config = dict(
    arch='conformer',
    model='sound classifier',
    time_shift_ms=100,
    n_mels=64,
    hop_length=160,
    input='log_mel',
    targets=['voice'],
    num_experts=4,
    width=256,
    positions='learned',
    lr=0.015,
    nesterov=True,
    steps=6100,
    epochs=149.9,
    lr_schedule='linear',
)
Rows from block 2 of a small sound classifier, named by matrix and row number. Rows with one number belong to one neuron. Each number is 200 + 30 x the weight over its row's rms, rounded and kept within 0 to 999. All counts start at 0.
After each neuron's rows are labels from the 100 clips, of 14848, where the neuron reaches its highest value: "top examples" is what is common among them. Only what is clearly more common there than usual is listed. The data: read English sentences (LibriTTS-R).
# fc1: second MLP up (model.blocks.2.mlp.fc1.weight, 512x256), inputs 0-85
# fc2: second MLP down (model.blocks.2.mlp.fc2.weight, 256x512, transposed), outputs 0-85

fc1.9,151,189,161,130,197,149,218,232,202,167,257,208,209,229,204,196,177,211,232,221,206,176,211,199,220,177,233,99,173,219,205,193,209,176,179,197,276,187,239,170,234,184,274,201,180,170,222,188,171,183,250,195,212,189,174,209,184,188,244,191,240,221,185,176,191,186,239,250,274,163,199,196,193,165,212,196,164,205,157,199,194,162,232,170,217,222
fc2.9,225,213,226,211,163,227,215,165,149,222,189,211,181,194,203,163,206,201,230,212,208,166,209,243,148,242,177,243,225,196,209,217,222,155,201,181,205,201,184,183,174,195,194,147,161,204,171,207,200,228,173,203,187,210,228,188,177,230,182,221,187,151,225,257,157,169,180,165,167,228,193,234,235,237,204,262,242,228,210,208,239,244,180,238,174,168
top examples: voice: male

fc1.300,180,222,194,231,231,216,219,235,157,154,174,197,232,174,229,165,201,165,242,167,205,167,185,241,240,220,167,190,193,282,207,202,204,172,197,165,201,194,196,208,219,216,268,168,153,207,213,214,158,220,140,195,266,156,218,232,204,189,272,226,148,212,198,224,213,175,175,216,197,194,193,214,213,252,196,156,207,185,219,177,211,143,139,248,194,180
fc2.300,178,201,189,218,213,208,219,199,243,233,240,194,200,213,146,288,229,232,144,256,211,224,185,190,212,197,194,159,213,163,185,232,224,225,239,199,209,188,220,179,177,137,141,211,235,205,165,211,224,206,230,247,181,219,191,187,171,192,140,200,214,163,180,158,168,208,190,213,172,196,187,208,176,164,236,166,195,248,182,179,207,239,212,200,160,225
top examples: voice: male

fc1.57,192,206,207,170,196,187,213,287,181,121,214,168,244,201,213,220,165,206,247,242,217,255,197,203,161,133,217,175,193,214,183,196,168,187,211,188,183,253,213,165,147,156,150,171,242,217,201,216,240,241,230,178,134,219,205,204,171,194,184,163,174,178,232,206,217,214,204,205,154,202,180,230,144,147,198,208,214,164,180,188,180,228,169,161,199,178
fc2.57,179,144,244,218,252,224,216,143,214,218,195,191,122,221,228,156,198,180,190,207,166,141,212,169,157,215,216,234,200,174,256,187,233,185,170,164,227,163,211,213,210,248,199,190,193,136,195,253,167,228,242,241,238,189,180,245,156,201,195,192,181,197,202,240,182,194,154,156,224,156,248,213,189,256,215,122,198,184,181,226,183,195,231,202,149,190
top examples: voice: female

fc1.329,249,241,197,206,142,208,171,226,183,237,229,157,227,235,186,229,162,211,217,218,213,200,241,197,206,189,207,234,253,178,237,230,196,247,154,192,204,194,173,221,223,183,185,219,184,182,244,218,202,172,184,260,209,183,153,180,227,176,241,191,179,156,188,181,182,204,183,204,154,180,203,174,213,211,197,193,172,114,228,137,235,174,218,217,236,224
fc2.329,156,169,236,205,220,213,213,161,241,195,184,220,202,147,210,177,190,183,238,189,199,187,125,173,181,184,194,156,199,234,196,198,220,141,224,226,133,182,217,219,222,236,199,167,179,225,180,206,209,248,282,205,196,175,234,221,172,180,169,197,227,225,256,215,212,196,253,176,236,163,210,251,175,175,192,231,241,265,221,249,154,205,161,188,185,173
top examples: voice: male

fc1.388,217,194,226,191,211,145,197,165,225,172,228,210,165,180,220,205,212,197,173,163,236,238,258,196,154,158,204,187,179,203,222,148,244,218,209,229,208,195,173,174,176,191,272,250,228,228,212,240,199,206,209,184,151,193,180,249,192,244,167,188,197,168,204,181,176,202,156,226,169,192,229,161,182,240,216,207,240,162,184,234,211,203,219,208,213,240
fc2.388,207,200,135,219,191,257,211,248,146,216,232,192,207,239,242,204,236,119,235,233,187,150,190,145,220,201,158,231,151,192,194,201,234,181,216,142,236,218,218,258,207,238,196,219,188,185,217,179,218,212,215,171,204,213,191,170,195,189,226,204,226,184,169,205,237,227,193,169,195,157,177,262,210,206,186,215,208,194,157,188,196,170,184,257,220,247
top examples: voice: female

fc1.274,197,179,216,200,166,206,208,240,221,170,160,221,189,162,170,178,199,137,213,252,149,159,175,186,153,199,119,231,182,169,189,204,226,170,200,201,177,180,163,196,192,180,211,186,220,146,197,230,158,219,212,182,175,176,181,204,205,224,234,226,214,153,191,213,228,204,193,242,224,202,192,242,241,243,207,194,143,177,191,195,193,205,211,184,229,191
fc2.274,201,168,168,189,215,178,233,156,191,236,233,191,205,220,214,222,225,181,185,185,253,218,230,168,232,169,235,218,184,189,207,216,143,239,138,221,226,226,197,219,246,219,175,195,187,245,272,170,241,221,176,158,241,198,250,152,173,218,237,215,180,282,191,234,253,174,225,163,184,190,200,131,212,143,184,196,272,211,205,191,175,219,220,188,181,200
top examples: voice: male

fc1.21,174,193,154,229,251,239,258,217,208,219,148,223,185,146,203,181,266,133,221,248,218,192,223,150,198,192,171,179,256,185,166,138,191,171,164,184,223,264,160,178,229,156,199,168,243,180,198,186,196,220,219,221,167,188,214,242,208,162,201,225,255,177,224,174,260,229,143,209,204,187,269,183,184,185,232,182,176,216,172,231,198,219,168,203,183,196
fc2.21,200,233,197,145,175,139,231,194,208,205,231,252,214,240,201,161,168,182,188,174,120,155,184,255,199,218,187,179,212,201,260,217,146,166,187,211,172,128,245,214,185,248,235,226,156,223,226,214,172,170,172,211,255,199,158,190,188,192,185,163,183,191,208,247,181,147,179,197,174,207,180,170,196,223,195,193,182,198,214,169,230,157,198,213,214,159
top examples: voice: male

fc1.231,162,196,195,176,221,230,176,210,213,153,199,144,213,163,189,212,159,191,198,192,199,166,198,204,177,164,181,187,215,246,202,217,187,186,155,217,170,255,170,200,239,213,198,227,238,205,218,184,229,179,271,254,196,215,145,156,187,207,129,232,128,197,177,233,138,172,217,194,182,199,229,183,265,165,234,199,211,252,190,170,231,195,200,241,173,242
fc2.231,249,227,218,217,199,165,228,166,189,227,204,247,243,181,216,163,223,200,205,207,185,193,170,190,162,160,149,207,203,203,169,151,234,165,209,165,224,178,233,168,181,197,209,137,184,173,209,244,221,217,210,192,187,158,239,216,255,148,238,146,207,182,172,205,183,181,220,122,234,182,203,240,244,229,138,221,206,161,242,237,245,226,169,197,223,136
top examples: voice: male

fc1.98,229,209,227,228,208,202,213,215,189,171,234,196,186,263,244,248,181,161,186,219,170,234,194,210,154,196,235,197,193,199,215,158,172,196,161,281,169,169,155,196,164,234,189,182,175,175,210,213,199,224,217,240,210,200,173,217,182,181,222,213,164,191,245,207,257,155,167,244,194,190,164,267,242,266,210,162,204,175,251,234,234,235,207,243,195,162
fc2.98,194,213,258,217,189,221,199,178,126,210,208,144,261,191,197,176,221,216,149,191,181,204,217,139,130,222,132,247,179,131,193,209,255,208,207,184,206,174,239,206,194,202,178,204,217,217,165,229,188,206,200,215,172,193,212,192,240,205,189,156,225,226,170,186,228,293,193,132,222,221,263,183,189,165,181,203,222,251,178,187,226,213,240,192,233,177
top examples: voice: female

fc1.76,209,215,238,178,246,176,234,216,256,228,183,163,164,222,219,195,188,113,234,168,244,209,139,122,187,159,189,156,219,218,171,195,201,217,135,266,201,223,200,207,203,185,151,175,229,145,186,207,197,192,205,233,167,236,206,183,231,284,272,231,193,188,147,222,171,220,219,189,238,201,231,240,203,163,216,170,242,199,189,162,188,196,226,283,164,207
fc2.76,177,223,186,176,172,229,180,183,137,174,211,227,205,290,181,166,183,262,199,244,210,182,290,229,224,212,210,178,203,141,209,255,186,187,240,181,178,233,209,187,156,187,192,229,171,205,206,210,222,201,196,185,182,176,213,196,136,115,174,190,248,199,235,159,224,187,215,170,156,234,149,253,187,204,212,225,115,227,251,243,181,215,188,186,179,229
top examples: voice: female

fc1.143,180,159,184,162,206,203,202,188,147,176,147,191,210,155,219,236,198,193,224,212,179,196,247,214,207,202,243,305,194,180,210,199,159,207,198,180,246,211,169,209,188,176,219,197,163,213,203,240,211,212,214,202,183,188,217,205,231,234,264,257,195,204,162,161,182,228,204,222,190,248,227,195,198,247,202,185,175,227,205,153,163,219,276,228,210,195
fc2.143,159,168,196,180,187,222,228,207,215,215,228,211,168,216,216,173,214,173,156,221,193,186,199,158,185,169,172,175,213,214,223,235,189,184,256,206,173,221,226,174,175,215,170,237,234,185,182,189,170,233,168,191,222,197,214,223,226,210,120,128,193,212,159,208,178,221,188,173,198,196,220,211,219,206,226,203,238,197,207,227,224,240,139,202,198,152
top examples: voice: male

fc1.215,291,183,247,166,207,226,159,179,245,167,200,199,233,170,173,175,179,213,206,222,189,201,217,170,220,199,177,209,244,190,189,180,224,201,210,157,181,205,193,150,211,181,189,174,208,275,185,251,223,264,241,163,194,126,226,180,199,186,218,248,234,187,212,175,221,218,203,211,200,183,155,202,233,111,206,189,234,220,226,225,267,156,249,208,167,203
fc2.215,150,200,168,242,222,184,251,225,215,208,233,202,194,192,151,191,188,233,232,194,190,163,205,191,144,234,228,216,227,162,184,223,218,220,148,230,233,156,243,251,218,168,166,215,215,142,204,123,293,177,174,247,214,169,142,190,156,168,217,226,205,224,158,213,179,210,203,222,178,196,234,196,193,257,170,257,191,184,202,187,200,197,196,154,268,231
top examples: voice: female

fc1.437,177,201,207,186,211,216,202,175,202,165,201,213,223,249,242,208,207,193,220,164,222,196,190,225,208,214,178,238,267,240,224,195,164,194,110,179,204,202,224,219,138,183,203,186,208,205,224,172,203,212,241,169,213,215,161,146,183,141,231,197,179,172,219,192,196,196,189,161,245,236,199,197,191,189,222,223,192,170,187,265,222,224,204,246,188,202
fc2.437,251,209,202,186,209,230,241,201,206,176,193,145,213,173,169,245,190,191,224,241,194,222,211,184,174,191,227,244,186,130,194,218,214,170,233,183,183,174,250,145,245,179,196,191,204,236,173,241,199,188,140,198,176,202,197,241,219,276,174,237,221,213,190,179,200,246,180,201,181,193,220,232,239,187,167,156,184,184,190,147,185,191,157,214,253,216
top examples: voice: male

fc1.34,205,194,184,230,223,254,156,122,206,184,211,214,206,208,179,224,199,165,230,142,171,211,207,186,216,259,174,244,223,181,217,204,182,225,167,176,163,178,228,233,200,201,174,245,213,231,228,221,209,218,211,271,169,214,158,163,206,192,196,157,254,176,153,230,196,209,184,220,199,219,216,249,214,183,233,204,235,239,160,213,210,243,230,209,219,175
fc2.34,178,162,273,204,190,180,218,186,185,180,230,232,153,190,219,196,199,189,200,234,223,238,242,205,184,147,194,190,199,189,197,146,209,183,238,259,195,163,173,221,224,196,195,130,235,155,214,186,240,209,238,143,252,187,210,236,184,216,236,203,129,254,224,168,179,196,207,216,193,188,196,131,214,240,179,180,198,118,232,215,199,182,135,171,197,215
top examples: voice: male

fc1.309,206,155,172,167,224,171,233,209,150,164,212,225,263,209,162,245,241,166,220,150,215,202,206,244,183,191,192,224,217,234,166,156,144,224,189,218,219,208,226,213,196,201,240,128,197,224,215,202,159,166,190,238,220,197,202,197,230,195,219,244,179,247,244,194,182,155,169,233,207,204,192,191,180,161,191,233,196,162,178,216,192,165,176,214,205,230
fc2.309,194,192,241,160,187,232,162,271,206,190,192,182,195,195,226,153,211,191,223,213,205,157,187,161,219,256,224,200,236,191,194,219,245,138,262,171,129,181,201,269,256,229,206,240,219,185,185,225,224,222,178,220,160,176,193,160,213,168,184,151,167,149,196,203,189,257,127,219,208,238,189,210,196,185,178,219,233,208,228,231,171,239,200,231,189,218
top examples: voice: female

fc1.196,167,201,237,209,189,173,139,248,215,200,209,216,183,237,218,259,184,199,245,248,195,168,217,236,154,171,196,214,216,213,209,226,179,206,155,196,179,174,294,196,158,205,237,150,178,134,172,203,195,190,226,195,220,201,245,219,143,240,167,214,208,218,205,218,164,223,196,157,230,191,209,195,209,187,195,217,207,176,192,221,213,186,191,199,186,193
fc2.196,211,219,203,195,175,208,245,204,194,175,197,170,234,232,167,207,262,169,178,157,201,227,198,203,202,229,177,221,149,216,190,252,176,167,146,211,231,188,202,209,224,188,199,202,205,226,232,234,166,189,213,237,177,190,186,191,231,158,214,176,244,185,178,198,177,212,210,240,212,175,224,196,174,246,236,160,259,250,166,218,214,207,192,167,184,168
top examples: voice: female

fc1.171,221,193,195,159,213,178,254,207,213,203,166,242,198,243,247,180,222,205,266,159,254,168,181,196,151,197,237,187,227,176,201,185,179,236,239,211,124,229,237,144,207,157,196,187,173,239,206,195,152,188,174,189,174,250,168,244,193,252,189,208,196,231,240,206,169,192,200,225,153,179,201,189,244,217,230,258,214,187,222,179,259,194,162,197,246,209
fc2.171,161,193,204,252,177,214,217,190,226,171,214,137,250,177,143,199,191,187,178,229,139,221,238,203,253,216,173,197,164,190,215,230,238,185,192,244,269,207,194,227,211,215,163,224,193,141,220,191,212,221,153,190,203,201,184,184,220,143,174,191,245,173,213,291,228,220,233,171,248,181,230,186,186,201,217,211,236,180,176,199,237,202,194,228,199,180
top examples: voice: female