Rows from block 2, named by matrix and row number. Rows with one number belong to one neuron. Each number is 128 + 32 x the weight over its row's rms, rounded and kept within 0 to 255. All counts start at 0. After the name is the row's rms in percent of the matrix's.
# fc1: first MLP up (model.blocks.2.ff1.fc1.weight, 512x256), inputs 0-85
# fc2: first MLP down (model.blocks.2.ff1.fc2.weight, 256x512, transposed), outputs 0-85
fc1.169 075 [193 163 145  87 110 135 106 134  84 159 153 102 161  82 169 159 132 181 104 159 158 132  95  66 103 126 120 108 134 169 122 122 154  91  94 159 162  98 146 139  98 144  47 118 102 152  81 138  78  83 172 151  97 103 136 121 152  94 126 127  71 157  47 104 113 141 115 126 162  97 140 142 159 140 143  99 123 105 154 127 116 148 156 165 113 120]
fc2.169 087 [ 60 123 107 101  49 139 154 156 162  55  81 125 147 117 140 150 114  94 144  77  94 150 150 174 186 131 133 183  92  59  92  92  76 172 170 158 103 139 131 112 156 116 154 180  67 129 141 156 144 202 123 138 147 151  85 111 149 121 117 168 134 105 113  86 158 143 141 128 146 156 172  83  99 125  86  88 146 148 128 129 118 124 145 143  95 133]
fc1.170 071 [131 104 143 195 110 167  72 113 106 109 127  99  78 110 155 110 121 154 181 130 136 126 169 122 150 110 162 146 135  84 148 107 132 132 154 198 143 133 140 105 113 124 102  94 111 118 171 140 102  86  95 134 126  94 114 172 152  82 134 141 145 122 103 141  92  93  85 133  81 131 109 136 177 119 101  69 165 144 186  94  88 110 112 114 130 111]
fc2.170 094 [ 99 185 139 118 144  66 121 141  82 181 199  93 140  83  85 143 144 135 142 130 117 102 107 210 120 111  54 158 148 206  99 140 140 164 114  42  72 100 119 140 159 170 125 145 150  89 132 113  97 148 142 112 167 127 146 101 132 125 165 125 131 126 167  94 117 109 119 109 150 103 117 147 107 145 130 189 130 158 105 148 148 125 141 106 105 138]
fc1.171 086 [ 77 111 130 111 186  88  89 116 116 146  65  75 118 148 118 140 207 137 144 157 154 174  65 110 158 113  70 151 146 132 103 147 138 131 128 147 128 130  92 107 123 145 140 176 140 152  81 106  58 103 108 122  82 109 108 152 135 157 105 117 120 142 104 173 116 127 120 112 104 184 112 175 101 172 149  97 160 122 148 148  63  91 145 187 133 182]
fc2.171 114 [140 199 166  98 152 111 101 147 132 115 157 126 133  61 167 143 149 176 148 141 132  81 179 129 103  78 165 150 122 149  75  75 157 146 114  78  80  96 112 148 133 113  93 104 100 157 153 152  91 178 170 119 105 133  92  97 113 128 130  96 156  77  74 100  81 147 110 194 135 142 150  45 188 100 184 113 197 149 132 157 136 104  95 105 173 100]
fc1.173 096 [ 53 103 173 138 153 137 118 147 147 136 104 146 133  65 180 172 191  64 130 132 135 159  42 131  50 138 181 102  77 155 218 132 114  81 133  86 106 116  93 122 139 102 142  68 129 126 162 151 139 131 131 164 138 173 109 123 193 166 118 135 133 109 132 113 138 178 106 143 186 114 119 189  97  51  86  46 108 153 187 133 142  85 116  99  95 114]
fc2.173 102 [144 123 171 117 116 156 151 146  99 119 149 157 157  93 104 106  93 106  88 114 111 139 127 138 134 172  76 167 161 164  77  57 154 195 134 205 176 149 138 151 141 134 159 167 113 152  35 145  87 133 166 133 134 103 126 164  97 120 154  63 150 114 132 102 106  98 131 116  70  98  74 149 162 209 152 137 155 111 117 103 128 125 107 125 119 149]
fc1.174 099 [134 130 119 168 130  85 158  85 150 197  93  82  76 125 147  73 145 125 125 157 154 121 214 170 165 157 173 128 115 160 128 190 114 125 114 111  79  80 117 151  77 102 163 112 154 129 204  96  62 135 132 118 112  79 158 140 114  92 111 140 147 146  59 197  87 140  99 144 115 146 152  77 163 129 115 154  82  81  95 157 131  92 179 204 115 109]
fc2.174 098 [153  98  74  77 111 116  96 181 156  84 116 154 202 157 111 134  78 128 132 178 100  71  64 130 117 111  84 144 139  96 178 132 147 108 150 177 196 131 169 114 130  91 126 133 117  90  68  88 170 104 111 196 152 184 154 123  73 139 130 138 153 123 152 133 188 127 110  97 147 143 137  70  83  72  87 150  82 140 148 133  62 180 142  84 126 115]
fc1.175 094 [128 133 154 141 113 141 138 119 141 137  72 119 120 106 111 123 132 119  81 154  81  78 100 175 114 164  88 194 157 102 112 135 126 153 131 109 159 143 150 163 175  98  79  87 141 173 190 151 174 154 165 119 143  75 128 143  85 156 134 115 195 124 121 169 143  91 142 150 117 152 114 130 113  96 146 109  98 149  97  85  87  57 125 159  95 190]
fc2.175 109 [130 179  90 112 128  85  81  78 120 120 142 108  76 146 166 121 157 168 188 127 197 148 124  97 177  88 126  55 138 146 130 106 117 100  99 142 137  64  68 128 205 194 133  97 101 130 145 135  46 130 100  89 146  90 116 108 128 138 132 133  75 109 166 145  71 116 136 103 122 167 138 140 163 134 123 164 132 144 177 124 129 142 169 142 161  78]
fc1.176 109 [148 110 180 102 128 113 120  96 151 136  90  82 132 152 134  76 107 146 100  95 157 168 165 129 162 123 140  81 120 100  98 122 159  89 196 143 210 126 145 139 120 110 167  91 107 144 140 145 126 125 164  80  81 113 155 143 106 109  96 168 115 146 130 101 153 103 105 119 115 155  91 116 126  92  54 161 161 149 113 120 132  71  94 144 132 171]
fc2.176 119 [120 171  78 203 122 133 141 138 148 137 107 135 142 120  98 118 160 112 132 138 137 126 132 103 119 105 107 130 181 129 118 166 158 127  71 162  41 111  69 128 147 135  95 192 155 140 161 124  66 145 144 180 110 114 195 108  86 127 142 182 108 163 114 226  95 133 137 107 126 113 141 171 130 134 127 131 162 171 126 122 117 180 125 147 104 121]
fc1.177 102 [135  81 146 146  96 154  95  98 119  73  80 133 110  94 140 124 149 111 145 153 201 135  96 173 146 103 152 116 126 119 155 173 189 102 143 133 127 122 138  31 150 113 238 176 105 117 142 118 141 127 103 114 118 134 102 161 134 128  96 175 112 172  72 124 110  95 117 118  89 143 175 135 170 132 158 123  85 122 207 136  78 130 157 148 174 128]
fc2.177 104 [101 193 150 117 180  89 174 135 128 129 143 160 132  78 115 141 124 168 155 130  92 129 128 115  97  98 137 156 116 144 150 112 149  95 118 103 166  62 105  80 124 164 154  87 149 106 129 154 119 104 130 141 101 166  73  96 115 150 219 141 157  83 169 161 127 137 111  90 107 142 120 140 119  79 111 154 138 127 115  81 114  95 102 114 145  98]
fc1.178 067 [129 133  86  94 100 175 167  93 146 128 114 101  98 138 187 165 206 120 104 166 152 182 172 140  91 184  75  97  60 153 172 183 102 108 151  62 133 114 134 169  98 147 126  90 124 149 160 120 114 174 164  95 117 103  81 150 149 114 101 133 118  75 143 113 103 126 113 109 118  60 162 138  88 100  44  92 151 120  95 160 137 180 130 153 160  97]
fc2.178 065 [101 169 161  98 107  71 143 199 119  85 119 172 198  92  87 123  55 140 140 133 121  74 146 113 126  81 168 147 125 138  94 179 110 113 138 177 117 129 152  97 142 137 150 204 128  98  90 144 110 161 147 151 199 190 164 114 109 109 146 166 164 177  91 150 125 166 134 137 125 142  70 143 143 155 187 150 135  97 140 124 121  91 136  93 124 164]
fc1.179 026 [110 170 156  82  72 140  83 151 159 145 141  82 147  97 165 133 137 101 151 113 164 130  72 116 140 143 171 171 180 146 175 102 134 116 119 137  75  75 151 113 125 151  96 138 157 135 133 145 142 111 106 116 131 147 121  99 109 165 158 137 158 170 116 122 102  85 106 120 140 193 130 103 107 129 112 167 102 122 177 104 151  78 169 129 102 153]
fc2.179 029 [102 124  94 185 143  73 176 127 129 109 102 103  81  74 116  96 124 103 156 120 138  92 162 138 118 109 142 169 133 128 121 122 128 119 126 111 145 181 112 119 150 150 131  71 159 126 149 124 106 146 119 149  71  75 156 164 175  83 150 156  94  91 172 139 110 184 164 131  84  85  87 180 199  89 110 160 151 167 143 134 112 202  54 117 132  78]
fc1.180 072 [106 128 117  26  96 113 106  96  99 105 124 116 151 107 177 150 144 121 127 164 198 216  71  90 162 142 121 146 172 129  88 137 140  98 145 168 125 118 128  97 176 108 129 175  63 140 143 121 159 106 145  75 102 151  99 139 142 162 126 165 153 104 155 105 133 139 119 125 106 128 155 137 121 151 118  98  66 122 130 152 152  96 129 175 159 113]
fc2.180 091 [ 84 126 156 231 140 174 242 150 131 126 153  81 111 135 153 127 134 114  95  77  92  73 146 100 113 126 145 149 141  95 171  79 126 111 132  81 125 102 131 155 113 137  66 111 177 124 154 160  86 117 110  96  88 111  81 142 151 104 129 126  85 138  92 144 121 105 118 117 124 127 160  93 151 129 120 165 162 166 128 112 115 136  89  92 112 147]
fc1.181 122 [157  69 142 111 129 106 139 163  81 142 161 151 115  76 138  94 128  64 148 165 107 173 143 138 119 171  79 166 187 150 157  98 157 142 118  87 138  95 111 101 170  86 117 177 165  98 230 126 128 151 143  81 132 131 115 110 156  70  95 102  92 128 126 116 116 145  69  77 155 124 139 138 166  75 104 169 125 138 120 126 114  65 129 142 150  78]
fc2.181 128 [128 156 111 174 134 104  73 154 207 100  66  91 146 192 112 116 149 113 117 154 146 122 157  97 155 128 233 169  52  98 100 158 193 150 148 115 132 144  86 141 153 175 140  73 173 156 145 118 124 110 144 160 169 124 121 142  62 177 140  87 173 101  95 155 140  75 131 144  87  93 127 117  74 135 154  91 141 108 179 148 124 111 127  78 107 158]
fc1.182 045 [ 91 136 115 125 151  38 147 125 102 119 169  99  71 100  67 110 141  87 112  63 143  91 149 152 162 133 155 154 158 120  84  66 129 124 162 134 161  82 121  97 133 162 137 126  84 119 155 105 168 143 145  99  91 120 124 121 104  93 146 137 111 160 145  49 131 169 164 128 125 116 161 117 116 148 139 172 138 157 144 139  68  92 104 175 117 130]
fc2.182 055 [166  86 135  91 147 196 145 113 101 122  59 135 158 147 202 118 189 133 166 175 107  79  75 120 109  86  96 128  91 110 175 165 129 146 155  97 118 154  83 149 139 127 106  99 144 163 104 182  91  76  81  88 174 118 162 140 166 165 112 100 133 118  84 183 142  57 122 135 162 119 160 132 110 139 133 139  91 135 136 125 133 132  98  89 118 176]
fc1.183 126 [ 97  93 107 101 131 146 128 149 153  91 185 139 150 150 130 209  80 112 120 100 109 174 165 115 152 114 112 134  89 164  92  47 181 137 179 122 117 163 161 153  88 142 160 148 115 104 150 114 132 154 175 114 126 106 106 109 122 200  94 156  80  97 111 111  97 163 189 128 150 146 142 187  67 167 124 118 114  99 151 159  97 162  97 207 187 136]
fc2.183 120 [139 173 167  91 164 125 136 143 115  80 162  41  93 183 153 135 120 200 138 149 123 134 156 129 163 155 186 159 135  89 101 188 133 113 121 180 127 108 150 165 168 128  93 140 133 154 121 101 186 156 119 145 134 175 136 170 146 161 158 145  79  87 126 116  66 108 108 130 127  79 139 158 179 148 157  93 106 158 133 141 166  49 141 108 162 120]
fc1.185 054 [130 126 102 229 176  91 120 183 120 158 103  95 170 150 115  89 141 167  69 141 125 121 139 170 192 115 159 160 114 130 135  73 141 146 119 134 127  96 123 164  70 168  97 170 196 175 156 175 165 112 124 150 128 160  93 157 118 134 137  97 145 177 152 150 119 128 110 112 102 132 152 104 127 105  73  68  79 172 104 133 163 134 157 111  67 130]
fc2.185 056 [141 116 147 136 106 176  92  62 132 115 145 124  95  85 179 162 130  79 127 122 103 136 126 137  63 113  87  85 121 153 126 190 104 176 138 101 131 195 154 137 124 132 119  36  40 108 100  89 121 103 138  86 146  65 139 104 122 199 156 131 108 132 117 106 122 131 190  56 108 162 138 142 103 157 148 179 151 107  98 155 140 202 112  77 152 116]
fc1.186 068 [ 90  85 143 141  66 181 121 196 197  94 136 158 100  66 160  82 201 160  99 130 149 109  51 147  82 124 143 124 123  66 156 136 143 146  91 148 141 115 144 106 134 124 113  97  62 120  96 114 136 142 114  81 168 135  86 157 141 161  92 141 192  96 125 129 153  72 142  97 142 184 136 111 116 145 149 110 126 148 104 156 110  78 140  86 129 124]
fc2.186 084 [132 190  87 133 155 117 148 164  94 139  83 132 141 106 133 144  99 132 107 126 176 132 131  92 123 190 168 113 135 168 105  83 149  82 143  94 103 169 110 154 194 127  76 121 197 129  69 120  71  71 162 121 116 131 168 163 147 161 129 158 114 179 171 130 109 157 114 172  33 143 162 179 155 144  95 135 166 106 157 106 126 125 152 238 184 155]
fc1.187 046 [114 139 108 115 164 142 135 123  85 153 154 170  65  97 129 145 116 101 183 138 163 138 203 154 113 159  49 126 121 192  98  94 117 178  74 117 115 154 155 145 157 166  60  96 100 164 203 127 145 136 130 174 146 161 157 106 104 120 130 150 137 154  96 198 103  82 118 178 128  92  86 192  76  70 117 135 149 119 154 129  93 113 161 112 158  79]
fc2.187 045 [109  94 150  99  81 137 132 171 143 115  72 134 152 153 101  73 176 124  40 152 147 141  91 166 104 153 197  77 131 135 170 162 123 172 189 178 122 148 104 102 105  75 210 131 139 113 151 130 153  96 119  80  84  88 128 146 207  98 166  34 107 126 113 109 151 121 154 130 111 103 174  77 132 105 154 140  86 150  93 117 147 141 159 129 111 134]
fc1.190 105 [ 75 148  99  61 166 116 142 104 123 168  84 110 124 177 157 131 142 129 121  96 169 156 137  65 132  95 110 141 141 116 105 177 121 118 105  78 100 145 140 101 151 173  84 162 103 138 110 107  95 103 121 122 121 180 110 152 127 117 181 107 177  92 116 118 150 127 130 129  89 145 121 169  93  95 184 113  92 101 140 202 115 169 133 138 149  74]
fc2.190 105 [ 99 147 182 156 133 142 156 151 136 113 129 155 132 129 165 139 153 115 176 142 134 174 137 138 125 113 164  94 125 140 148  65 147 136 172 169 125 143  98 131 113 113 121 101 230 126 147 161 159 113 110  78 130 162  81 160 120 128 104 165 101 101 104 158 154 131 117 157 143 131 152  98 152 133  95  85 120 161 110 146 109 140  55 100 137  93]
fc1.191 012 [162 145  66 129 100 124 113 150 101 160 106 112 174  68 132 124  88 138 178  92 177 113 108  89 133 149  94 130 146  90  94 130 121 134  67 171 126  58 128 150  96 182 109 127 167 145 238 130 131 127 140 131 116 139 133 128 227 132 122 111  90  75 115 143 193 163 105 141 140 157 136 110 117 153 156 101  82 167 161 166 133 100 131 131 140 176]
fc2.191 016 [ 35  86 132  85 105 133 171 128 118 107 137 133  74 183 115 179 168 125  91 139  91 103 128 142 179  51 170 167 123 127 156 111 168  95 147 123 122 181 129 136 167  49 129 193  87 105  66 126 116 124  96 149 112 103  73 155  77 193 142 173 171 146 112 109  97 115 125 108 161  79 126 144 116  69  46 137 145 117  95 142  87 142  80 123 126  76]